A small image classifier, trained from scratch.
Model: 3.53M parameters, 32-pixel images, norm rmsnorm, activation swiglu, patch size [4, 4], layers 12.
Data: trained on Sentinel-2 satellite tiles (TerraMesh), 145000 training examples, 26.6 epochs.
Rows from block 5 of a small image classifier, named by matrix and row number. Rows with one number belong to one neuron. Each number is 128 + 32 x the weight over its row's rms, rounded and kept within 0 to 255. All counts start at 0. After the name is the row's rms in percent of the matrix's.
After each neuron's rows are labels from the 100 images, of 14976, where the neuron reaches its largest size: "colour at peak" is the nearest of a few named colours to the mean colour under the peak. Only what is clearly more common there than usual is listed. The data: Sentinel-2 satellite tiles (TerraMesh).
# gate: MLP gate (model.blocks.5.mlp.gate.weight, 416x160), inputs 80-159
# fc1: MLP up (model.blocks.5.mlp.fc1.weight, 416x160), inputs 80-159
# fc2: MLP down (model.blocks.5.mlp.fc2.weight, 160x416, transposed), outputs 80-159

gate.271 095 [129  90 137 145 209 124 129 128 160 113 125 133 135 137 117  88 153 115 104 149 141 126  78 127 174 105 177 185 158 128 114  80  98  89 110 141 149 121 141 185 127 146 119 120 138 135 156 169 146 163 119  69 132 107 156 144 120 112  83 122 204 112 104 110 108 101 117 159 136 148 175  91 185 124 132 115  95  83  96 203]
fc1.271 094 [ 84  85 134 194 176 109 137 145 120 143 163 149 118 203 149 142 133 155 185 162 126 111  90 124 137 131 122 194 176  84 195  86 130  86 138 143 123 138  99 167 128 131 120 124 150 110 147 121 148 174 138 125 125 112 143 150 183 147 113 155 172 175 146 125 116 120 102 158 136 142 150 116 148 143 139 117 163 116 147 160]
fc2.271 058 [110 165  52 118 177 124 113 150 167 155 142 140  82 135  70 102 129 199  71 116 114 123 139 113 138 116 125 121 129 128 118 108  60 117 130 104 132 101 205 105  80 151  83 170 101 130 129  64 122 162 121 124 121 137 119 159 122 115 210 112 121 111 190 129 136 107 163  76 177 159 102 166 102 122 152  79  98 126 109 136]
colour at peak: black

gate.23 118 [119 132 143 170 173 111 157 116 137 157 141  89 125  97 153 123 184 120 108 146 174 103 105 112 124  69 161 127 151  41 131  75 153 152 191 163 139 100 167 168 165 120 136  73 174 106 170 127  77 145 167  99 130 141 167 113 173 153 148 114 138 111  93 113  78 108 109 162 208 133 176  91 130 139 122 181 106  99  70 136]
fc1.23 121 [154  54 190 132 143 158 128 195 143 120 167 117 143 139 144 174 158 143 108 137  95  84 112 130 135 171 151 134 127 122 142  58 177 132 141  86 140 112  90 127 107  55 123 113 171 187  67  77 158  85 143 136  83 137 137 174 110 137 120 110 155 136 122 159 145 131  87 122 116 136 152 148 187 192 191  90 155 163 157 195]
fc2.23 184 [ 81 129 104  98 132 125 147 164 153 123 134  93 130 150 148 160 119 158 109 182  98 127 155 156 192  65 119 164 174 167 126 147 112  43  97 128 107 127  89 101 107 164 142  89 140 107 180  97 132 127  59 140 151 163 115 105 148 137  89 121 131 104 172 134 143 168 168 144  94  72 102 120  87  86 169 149 147 164  83 116]
colour at peak: brown

gate.21 152 [132 137 111 123 165  99 127 135 131  65 146 151 121 149 120 116  80 134  59 126  93 187 121 163 187 130 112 153 163 160 101 122  81 114 120  88 161 131 134 145  83 128 134 166  75 169 108 141 185 101 116  81 100  78 145 158  88  45 125 171 190 105 155 158 155 143 202 161  78 139 133 119 146 145 138 155  94  81 128 147]
fc1.21 167 [ 85 182  78  87 140 130 107  66  77 155 163 110 157 100 155  88 103 217  87 164 158  71 143 137 162  80 114 151 149 105  70 104 134 167 127 111 119 140 105 129 126  72 120 109  92 120 130 132 115 114 180 125 122 157 157  96  95 141 202 173 134 173 176 108 151 176 153 178 163  72 101 112  62 143  65 120 164 102  80  86]
fc2.21 258 [186 140 153 144 171 160 140 116 200 116 136  83 110 135  85 146 205 134 149 142 154 134 113 134 112 132 124  96  62 103 122  76 146 168 159 117 127 119 118 149 156 120  97 100 105 166  22 100 176  92 145 146  80  97  96 165 138 137 134  93  83 142  75 236 121 129  86  88 115 126 154 141 147 120  94  77 188 169 138 142]
colour at peak: grey

gate.407 073 [105 145 101 158 201  94  96 121 178  83 126  92 158 143 127 107 152 103  97 134 165 139 106 119 198 138 139 143 164 119  90  86 114  98 111 128 105 156 120 193 130 163 124 139  95 135 163 144 143 149  84  81  76 126 131 161 157 102 105 146 166 112 122 156 181 133 140 146 140  98 165  95 146 115 119 150  83  77  80 189]
fc1.407 055 [142 202  95 152 120 182 128 128 150 132 143  79 105 199 114 128 113 138 130  86 129 117  94  94 141 139  83  98 116 125 133  89 177 153 114  94 100 173  91 123 123  72 117 177  93 184  98 107 154  92 120 172  62 104 140 173 117 131 147 130 112 113  79 179 125 125  94 157 124 108 147 145 151 140 135 134 109 129 134 121]
fc2.407 054 [ 90 144  94 143 100 105 176 100  98 199  87 150 126 108 161 137  52 143 102 100  84 141  96  57 135 138 151 139 161 118 112 124  42 113 130  88 160  96 127 111 163 115 103 173 154 145 156 160 127 138 166 125 111 123 113 132 145 133 141 105 101 111 132 201  99 109  29 119 141 106  71 190 127  90 148 119 152 161 155 131]
colour at peak: cyan

gate.222 082 [135 107 148 139 171  87 148 118 135  67 122 150 132 144 128 118 131 102  51 136 177 127 161 122 189  89 170 170 151 126  89  78 111  70 164 125 140 139 120 151 125 140 148 152  90 135 122 190 111 123 146 116 118 103 138 112 135 116  71 164 188 122 138 167 178 157 147 209 143 131 134 122 126 180  94 170  96  80  78 190]
fc1.222 061 [159 120 115 107  72 129 125 153 111 139 100  74 148  61 124 138 147 148 125 176 177 159 218 143 113  71 112 108  92 101 154 149  45 136 162 205 133 115 167 139 117 117 131 103  97  84 130 174 106 127 148 140 157 144 169  84 112 157 127  96 135 123 118 100 108 127 132 145 162  99  80 107 124  73 135 138 148 104 124 100]
fc2.222 046 [ 53 116 126  97 137 131  81  59 111 168 111 129 138 136 140  71 152 155 131 109  85 118  78 159 128 158 125 132 122 104 104 180 220 176 103  93 130 128 117  91 162 147 123 163 126 102 178  90 155 119 151 144 102  87 117 152 147 125 189 121 103 106 119 102 190 142 173  94 127 112 128 120 173 125 133 169 112 133  86 109]
colour at peak: orange

gate.382 098 [126 109 177 169 154 133 100 110 163  65 125 100 170 163 129 113  94  93  99 107 141 102  99 134 145 156 135 138 110  79  69 122 172 140 107 132 105 147 127 138 124 147 116 145 144 176 142 158 144 112 119  82  77  82 134 146  88  75 156 166 128 107  96 180 177 107 187 161 123 104 127 114 132 155  93 120 113  56 139 186]
fc1.382 087 [114 104 156 173 147 135  85 129 172  57 124 105 168 168 123 135  91 107  99  77 117 112  88 147 120 182 136 129  96  89  90 119 184 151 101 127  84 155 123 112 111 100 120 145 155 174 139 123 164 123 130  90  76  89 122 154  80  62 175 170 102  94 112 161 172 112 185 133 105 105 117  99 126 163 104 112 124  56 160 162]
fc2.382 062 [148 150 110 122 159 170 145 114  99 121 146  28 167 127 117 128 114 177 161 144 154  96 121 136 131 153 187 126 135  77 103 139  94 123  79 157 157 108 121  95 127 135 133 117 163 129 143  89 170 180 140 191 129 108 115 109  77 106 130 155  97 136 118 141 141 122 175  80 125 124 122 148 136 122 138 141 100 139 159  94]
colour at peak: green

gate.132 090 [106  79 138 130 136 132 109 110 102 109 113  87 125  95  88  59 152 104 118 163 129 127 108 135 161 129 143 174 165 104  77  71 137  88 101 141 107 151 162 137 155 156 181 104 122 131 112 151  87 142 131  66 165  94 178 164 117  92  47 155 193 147 125 101 135 184 126 168 153 117 109 102 119 142 123 135  99  80 109 205]
fc1.132 082 [ 85  76 108 121 145 187  93 129 127 156 130  93 140 107  90 101 171 168 164 162  85 116  76 118 123 188 163 157 175 118 125  93 129 128  81 134  85 173 147 152 181 126 160  93 149 140 106 115  90 147 127  72 179 109 137 153 138 100  83 143 200 158 138  76 179 186  90 130 154 117 134 113 100 119 165 118 120 112 154 202]
fc2.132 051 [100 111  93 136 132 138 142 102 215  95 178 180 115  73 139 104  59 107 154 156 143 176 150 171 143 108 118 140 138 202 125 124  87 117 117 156  49  93 169 123 172  89 116 148 126 174  69 113 114 178 157 155  87 134 105 141 104 112 141 105 127 126 131 101 117 190 133 154 117 170 154 103  99 106 103 147 152 129 154 140]
colour at peak: grey

gate.142 065 [171 131 138 168 173  92 153 109  56  62 139 134  88  94  78  79 144  31  88 113 148 110 127 150 159  67 106 129  81 101  71 119 142  73 136 168 169 159 121 112 157 171 173 139 100 132 112 173 121 147 105 104 127 101 170 137 170 127  70 140 126 134 126 141 122 183 136 163 105 144 127 113 160 167  90 166  86  76  89 179]
fc1.142 071 [128 154 126 115  83  94 119 129  64 146  81 160 122 143  99 134 173 147 131 138 143 190 191  91 112  82 127 137 109 121 194 137  49 120 161 167 176 167 133 143 107 132 149 151  95  68 121 123 101 120 132 176 190 109 151  78 188 163  82 110 145  92 135 106 120 150 105 139 165 173 102 130 119  99 121 166 136 123 101  83]
fc2.142 048 [ 77 167 107 100 102  86 143 110 157 128 105 187 128 142 149 152 129  95 128 191 137 131 100  93 164 113 165 171  77 117 108 185  82 127 125 158 149 137 133  84 168 142 122 140  64 194 136 132  86 154  44 138 191 151 144 130 117 139 127 170 124 170  75 117 150 161 128 133 127  79 110 115 133 127 172 107  89 147 115 112]
colour at peak: orange

gate.40 083 [154 120 158 109 133 140 141  95 164 146 131 187 156 158 143  97 157 100  81 132 144 132 130  90 207 106 133 173 153 110  59 130 138  92 183  94 137  71 129 153 113 103 121 133 157 111 167 129  98 128 165 123 148 133 124 127 120 122 103 155 183 110  83 167 152 108  74 157 169 189 190 137 169 180 104 132 125 104  74 137]
fc1.40 086 [104 122 132 167 172  92 157 138 131  60 183 151  64 163 149 148  57 119 153  81 137 148  84 133 103 142 147 131 152 129 165  79 140 140  97  95 138 140  92 126 121 196 107 169  94 177 102 175 164 104 114 103  45  98 133 152 162 121 186 147  97 114 130 152 123 102 160 139 107 116 121 159 124 153 118 126 169 138 145 135]
fc2.40 057 [ 95 118 175 149 175 130 156 130 204 144 104 107 160 116 108 125 153 213 111 132 139  84 113 156 145 122  95 101 110  74 137 100 152 145 160 119 149  96  96 155  70 126 168 100 120  95  68 147 113 120 147 115  81 127 121 195 119 128 164 116 108  80  97 112 159 159 130  85 111 149 126 109 100 139 110  87 175 119  95 169]
colour at peak: orange

gate.117 089 [110  96 120 132 179 100 108 115 153 103 101 147 160 167 131  77 146 114 115 148 159 142 117 137 174 129 165 174 151 104 135 140 109  75 107 159 149 109 170 189  99 157 112 126 134 145 167 157 159 195 102 105 120  88 161 124 150 118  76 132 193 118 146 125 130 151 110 127 112 136 177  93 167 122  98 124 106  97 130 180]
fc1.117 085 [164 171 148 139  96 124 146 130  80 130 165  96 102  80 125 161 128 117 132 101 130 108 158 104 124  96  78  81 101 140 109 113 163 153 166 104 128 147  88  83 162 117 140 123 106 127  84 120  90  58 156 174 123 169  93 124 129 138 153 121  89 119 125 143 135 126 149 144 132 116  86 172  98 142 129 136 160 151 104  75]
fc2.117 058 [183 130 178 176 157 101 113 147 208 139 102 141 128 122 107 136 123  71 128 139 101 116 152 156 116 113  86 101 104  71 149  92 110  75 163 145 148 103  71 105 152 158 145 100 129 170 101 110 142 140  99 134  96 110  79 112 181 124 111 161  92 127 109 166  81 103 185 104  86 104 143 186 112 131 128 139 119 125  76 141]
colour at peak: black

gate.168 166 [127 176  82  65 127 164 142 122 156 134 116 171  86 100 115 123 120 111  52  80 127 113 110 118  83  89  59 156 120 151  81 155 145 110 162  75 180  77 117 108 112 101  85 139 172 136 126 145 118 106 105 129 204 189 121 108 117 145 146 149 104 139 116 122  84 165 177 164 142 171 160 114 141 131 111 164 133 111  72  70]
fc1.168 176 [136  85 170 206 132  90 115 138  99 110 137  86 169 154 145 132 130 140 191 177 130 146 148 140 179 161 197 110 134  96 180 107 117 142 101 185  66 174 136 145 153 156 175 123  78 122 127 116 134 149 153 129  48  75 134 151 149 116 111 109 157 133 138 144 170  94  83 101 121  91  94 141 109 127 143  89 130 144 175 182]
fc2.168 055 [ 94 160 120 132 102 167 126 171 100 114 106 178  99 109 126 136 188 117 124 110 102 189 146 118 115  99 121 138 149 159 111 132 150 121 140 132 159 137 131 110 156 122 140 218  73 151  72 193 143 132 169  86 148 130  74 106 131  91 159 127  95 101  31  90 154  68 119 165 129  95 138  81 124  91 133 137 120 139 142 134]
colour at peak: pink

gate.356 105 [110 125 142  99 194 159 137 128 101  51 168 119 103 163 168 132 140 108 119  96 125 129 144  78 214 114 164 157 142 129 118  82 116 131 129 111 101 107 103 124  95 147  87  97  67 122 135 164 112 103 129 118 135  85 142 176 120 135 134 145 146 137  51 150 117 116 144 141 150 142  98 177  87 188 142 143 142 130  69  95]
fc1.356 110 [122 133 109 164 145 149 125 129  57  54 179 137 132 113 125 118 179  88 111 101  76 149 164 152 161 143 196 109 159 122 115  72 184 115 104 145  75 118 123 112  96 104 157 106 154 124 143 141 127 151 137  61  71  95 184 137 107 109  94 148 163 124  59 107  99 168  66 142 118 147 126 120 135 177 160  99 101 112 122 113]
fc2.356 064 [166 127 118 187 120 162 126 120 168 131 192 180 162 145 115  96 137 155 109 113  78 199 108 169  98 128  87 130 129 144 122 143 172 146 140 173 109 172  88 117 123  96 103 129  86 110 139 131 145 108  65 172  90 114 137 156 111 148 102 126 135 129 144 145 114 102 100 156 155  73  99  81  82 148  88 114 172  82 120 133]
colour at peak: brown

gate.13 081 [ 87 102 109 130 182  85  98 121 125  99 107 102 100 147 134  95 166  91  96 155 119 151  99 121 150 108 144 181 157 112 138  81 166  75  67 148  91 136 143 152  96 150 140 113 165 136 183 117 112 161  79  65 159 118 166 104 107 119 104 129 177 125 135 130 147 147  88 169 152 106 144  88 175 133 129 114  80  88 118 180]
fc1.13 069 [121 108 112 166 135 130  92 150 158 130 119 139 180 142 106 125 132 172 145 150 148 131 154 147 104 163 164 147 135 118 191 144  99 112 167 179 114 138 171 174 137 124 136 130 126  69 125 175 162 167 139 111 164 134 126 176 169  91  94 144 180 172 113  76  92 105  91  99 144 159 145 107 137  60 134 129  88  81 130 157]
fc2.13 054 [ 88  98  76 127 170 149  90 175 152 128 101 140  58 123 136 153 114 142 118 161 127 150 126 104  82 127 192 124 112 130 114 120 123 125 105  86 111 105 163  87 133 101 116 196 144 124 150 136 156 154 146 119 115 166 136 117 103 116 138 149  74 121 171  66 205 129 140 107 142  46 110 168  79 166  78 126 179  76  78 148]
colour at peak: black

gate.4 067 [141 161 135 116 154  97 140  78 128 118 137 130 164 125 140  90 126 125 113 112 183 152  88 125 171 148 141 130 126 123  88 136 129 128 165 141 160 112 124 153 114 123 120 133  39 157 122 181 166 122  90 138  97 153 130 155 150 120 150 124 131 150 104 182 144 193 125  99  91 157 220 153 142 180  53  89 121 131 116 179]
fc1.4 061 [ 88 126 119 101 140 146 106 131 171 134 119  62 148  89 197  97 119 155  87 142  93 110 123 171 113 165 100 134 166  64  98 114 159 143 108 122  93  84 126 142 158 121 112  73 152 188 126 148 170 159 116  39  83 125 150 122  86 111 120 132 112 158 124 151 123 169 155 104 124 116 177 123 153 189 136  90 115 121 132 158]
fc2.4 051 [102  76 151 137 163  84  80  80  78 142  70 130 149 147 190 145 106 145 111 122  87  76 102  99 136 131  96 149 113 147 133 136  54  74 135 157  75 114  79 143 124 125  99 145  86 113  87 136 143 136 165 133  94 115 124 138 151 104  85 136 169  79  96 143 158 115 128 148 137 119 142 184 154 139 125 173 162 109 118 145]
colour at peak: white; pink

gate.78 126 [108 139 103 157 149 155  91 112 184 132  78  68  84 175 185 128 114 131 123  94 152 132  21 137 116 135 119 130 113 111  42  86 143 136 125  87  90 135 118 120 107 137  91  83 129 103 178 154 110 186 146 108 169 149 107 140 141 135 140 126  88  92  96 125 153  74 138 125 165 110 109 119 101 107 142 137 121 126  95 104]
fc1.78 132 [104 133  95 147 142 157  87 117 174 132  74  72  75 176 187 143 113 148 128  91 140 126  17 151 109 144 122 130 107 119  44 101 141 143 126  93  84 139 122 112 106 134 100  86 130 101 167 152 117 191 148 106 171 155 112 138 143 129 145 138  82 116 109 114 157  85 138 118 160 112 114 111  96 105 151 131 117 133  95  90]
fc2.78 070 [ 84 140 140  64 140 136 164  91  74 111  87 112 168 103 139 103 210  91 140 144 102  78 203 121 120 136 210 111  43  62 138 118 165 164 131 117 145 101  79 163 124 166 118  60 113 113 150 163 119  94  82 158  91 139 134 171 123  97 119 120 107 144 165 139 106 137 148  58 117 153  85 104 100 116 123 120 143 130 120 130]
colour at peak: pink

gate.293 072 [144 127 148  72 160  65 156 126  89  50 142 152  97 128 113 122 141  65  46  86 136  98 157 109 183  82 111 145 123 160 100 110 121  78 105 152 170 136 151 143 128 190 159 169 107 110 151 176 122 139  81 122  99 122 153 102 144 102 101 140 128 127  93 221 105 117 158 178 105 150 111 137 129 180 118 191 114 110 115 156]
fc1.293 055 [144 158 141 143 123 175 141 128  74 131 141 125  83 189  90 128 113 129 156 101 106  61 169  76 144 109  83 148 143 178 170 137 173 108 119  68 123 174  98 114 106 168 113 162 102 111 143  93 137 139  86 192 106 155 108 160 172 131 143 122 102 144 129 167 147 100 142 181  94 128  89 191  76 149 127 167 142 159 140 111]
fc2.293 049 [ 88 144  95 100 106 174 116 146 119  86 177 115 176 116 117 135 171 105 121 142  99  67 179 120 138 125 139 100 126 173 142 134 178 137 145 105 186 102 129 145 133 137 111 155 148  72 129 158 107 201 166 197 167  73  89 186 129 129 146 117 189 172 190 139 132 156 116 127 128  96 112 140  81 178 163 138 114 131 113 133]
colour at peak: brown

gate.270 099 [161 144 141  93 193 124 144 133 148  83 116 140  94 130 159 142  65 140  63 133 192 132  64  98 179  66 106 144  98 126 131  91 106 134 196 119 184  95 122 151 100 125  99 149  94 116 130 192  96 108 140 146 202  86 112 149 106 129 148 125 143 152 117 138 123 112 214 132 164 120 103 128  95 150 132 167 128 117  73 112]
fc1.270 101 [100 132 111 165  99 119 106 107  90 122 149  97 183 108  93 111 190  65 164 105  81 109 169 164 131 176 164  95 144 125 104 116 186 114  80 141  71 150 138 117 140 118 153 126 181 111 152  77 128 164 116  97  31 179 138  90 162 119 114 119 124 104 103 141 141 151  55 121  99 117 163 133 146 140 114 107 108 125 155 144]
fc2.270 053 [147 169  76 162 143 139 140 168 127  75 134  54 110 140 100 144 131 111 119 174 167 138 135 210 113 108 159 141  81 127 136  65 107 144 126 151 113 111 155 153 158  99 131 115 167 153 119 109  62 135  88  92 161  96 119 178 127  81 165 148 159 167  95 140 163 155 128 127 154 105 106 141 124 116 121 105 225  52 119 141]
colour at peak: brown

gate.346 068 [129 120 152 151 139 125 123 101 155  64 141 121 168 122 112 106 188  73  72 131 176 131 118 126 149 113 120 115 107 114  48  87 146 122 162 147 134 128 141 163 162 134 148 141 117  88 110 117 121  97 107 112  89 128  90 130  92 138 120 111 141 149  64 186 141 130  94 118 154 135 120 103 137 123  97 132 101  85  76 148]
fc1.346 059 [100 112 145 146 113 112  74 126 161 118 108  64 187  66 161 136 160 192  40 159 140 162  58 146 136 147 155  90 129 125  60  78 125 167 161 155  97 121 140 154 109  66 153  78 102 110 150 170  99 136 165  95 152 158 140 132  67 138 139  89 156  92  81 130 128 166 112  67 199 115 114  40 142  97 126 116 126 127 111 168]
fc2.346 064 [105 164  87 132 139 152 157  60 154 179 138 118 143 149 131  61 126  82 127 150 162  47  97 198  71  97 159 146 142 150 128 109 103 113 113 101  78 124 139 166  97 163 137  85 149 119 107 115 133 129 138  87 180 108  76 150 120 130 194 115 207  61 101 158 105 112  85  92 137 122 133  85  90  88 126 130  80 122  94 137]
colour at peak: brown

gate.94 071 [155 120 128 110 188  67 136  85 145  95 131 139 104 121 103  92 138 106  58 133 172 123  98 130 198  74 153 195 152 109  81  78  82  81 150 126 176 138 149 172  96 148 151 157 107 107 140 168 151 137 129 138 158  88 120 126 175  91 116 170 176  90 157 150 154 145 161 171 140 130 157 103 143 139  80 172  95  90  66 200]
fc1.94 074 [110 144  97 120 105 127  95 125 135 154  86  99 162  81 126 108 141 183 106 166 147 157 152 117 107  76 123 105 113 110 151 106  65 122 163 182 148 122 169 153 109 129 127 134 120  86 128 190  86 139 142 140 184 118 177  90 142 142 124  93 161 128 127  59  73 177 125 120 168  60  92  91 125  62 121 161 110 108 103 129]
fc2.94 042 [161  76 105 121  91 121  44 150 164 175 150 125 157 133 150 152 153  65  77 163 160 146 121 149 101 178 118 127 159 133 131 181 174 177 123 132 186  79 108  95 133 150  99 152 149 147 148 110 147  92 127  91 114 122 106 137 137 148  50 130 151 131 143  85 190 114 155 109 145 151 132 133  92  68 187 108 155 156  99 136]
colour at peak: orange

gate.227 135 [108 106 166  83 210 189 129 138 144  54 175 124  98  99 175 152 127 120  86 149 109 110 128 114 170 123 170 134 114  75 112  75 136 167 157 104 113  92 103  88  94 101  93  97  81 115 133 144  76  99 172 130 118 119 116 156  75 161 181  90  71 119  42 152 115 104 162 159 174  94  98 107  85 162 143 104 153 161  65  80]
fc1.227 135 [118  79 193  82 195 173 114 164 143  88 188 126  89 133 194 172 119 139 123 150 123 105 115 102 169 126 152 142 119  79 149  68 140 171 154  81 112  84  98  99  75  98  83  94  93 135 121 120  97  93 169 152 129 122 118 189  64 165 185  97  88 107  84 135 115  96 168 136 169 116  97 117  98 185 161 120 175 172  92  95]
fc2.227 066 [182  99 130 132 119 100  47 140 131 155 174 135 141 139 124 173 174 127 145 194 131 154  74 209 136 147 181 173 114 185 123 131 150 136 125 123 147 139 157 162  84  61 148 102  86 103 193 157 156 132 129 111 113 118 118 103 121  85 163 144 140  62 156 105 179  75 119 170 107 117 141 130 143 174 116 124 132 179 154 133]
colour at peak: brown

gate.12 110 [171 100 134  60 114  99 129 123 102 116  80  87  99  94 196 140 103 159  90  87 155 134  78 106 129 109 113 176 179  90  23 150 128 122 138 110 154  99 119 142 117 171 107  93  97 122 138 208  86 168 138 109 184 162 163 124 141 120 115 176 108 137 138  85 155 166 139 122 177 171 128 158 114 180 113 152 115 103  87 109]
fc1.12 120 [ 50 120 151 157 132 175 139 122 141 157 167 153 192 162 128 107 113 173 184 170 114  70 171 115 130 179 142  99 119 142 142 165 143 135  90 141 120 139 159 121 166 112 139 137 133 132 153 100 160  97 106 145  71 111  88 149 107 135 144  94 144 184 147 122 139 103 130 134  89 109 150 119 118 123 117  84 127 179 180 179]
fc2.12 197 [136 168  83 129 152 142 120  67 131 109 156  96 108 118 113   0 175 116 145 111 128 114 143 145 159 133 161  85 107 167 141 124 154 113 129 122 137 137 161 128 122 114 134 127 134 143 107 105 125 125 110 128 103 114 139 126 114 105 103  81 255 130 107 127  90 156 120 112 107 126 143  92 132 124 141 117  99 166 139 151]
colour at peak: pink

gate.231 083 [144 115 158 108 173  91 119  99 144  77 134 132 129 145 128  90 167  87  79 122 184 116 150 122 196  87 120 186 153 103  82  68  97  75 139 106 153 124 156 169 123 162 157 163 111 103 137 146 125 139 117 118  86 121 113 131 122 106 103 152 157  88 121 177 182 108 109 173 147 150 131 134 163 156  80 143 123  68  71 177]
fc1.231 049 [105 135 121  94 122 123 112 123 125 133  88  42 145  34 137 121 138 167 129 164 149 166 150 142 120 111 103  76  92 114 107 127  97 107 124 177 152 127 195 159 145  95 135  86 115  80 151 124  96 149 140 143 153 158 131 100 110 170 149  64 106  94 109 114 148 153 134 105 158  91  87  89 120  81 128 127 143 131 119 133]
fc2.231 056 [110 145 110 117 126 145 134 159 130 117 103 123  81 136  96 114 176 156 151 103 158 140 112  97 136 149 188 118 113 136 123  68 117 160 118 131 131  81 181 103 134 100  71 161 180  78 164 124 136 111 181 141 101  95  94 152 161 157 130 150 140 144   4 146 154 124  63 159 132 162 142 151 138 137 107  96 129 150 147 118]
colour at peak: orange

gate.377 035 [122 146 137 143 176 118 117  99 122  86 122 103 121 124 103 105 119  82  81 102 102 142 101 161 175 163 149 123 110 133  87 100 189 112 132  71 139 147 133 136 116 123 161 180 182 187 178 146 119 150 110  90 108  88 145 154 114  70 152 130 102 132 139 147 157 132  97 168  53 109 152 110 169 169 130 105  90  96 153 169]
fc1.377 032 [158  88 118 106  37 101  89 166 134 120  84 131 141  83 119 151 130 143  76 135 146 189 182 132 126  67 125 157 145 107 160  94  76 138 150 153  95  82 134  64  94 126 124 110  75 101 146 143 112  85 135 176 128  92 105 146 137 179  62 113 190 104 151 118  76 101 180 151 140 155  94  82  69  90 168  90 170 157  83  67]
fc2.377 037 [ 98 133 184 118 129  76  79 135 144 156 161 111 125 121 124 142 150 188 168  80 112  76 227  44 138 101 168 145  99 106 114  94 148  92  80 127 112 129 184 153 110 113 157  93 124 187 144 135 172 113 170 116  74 148  58 106 120  87 130 133 136 128 114 125 156  97 173 197 152 171 153  96  87 157 145 132 176 151 151 137]
colour at peak: white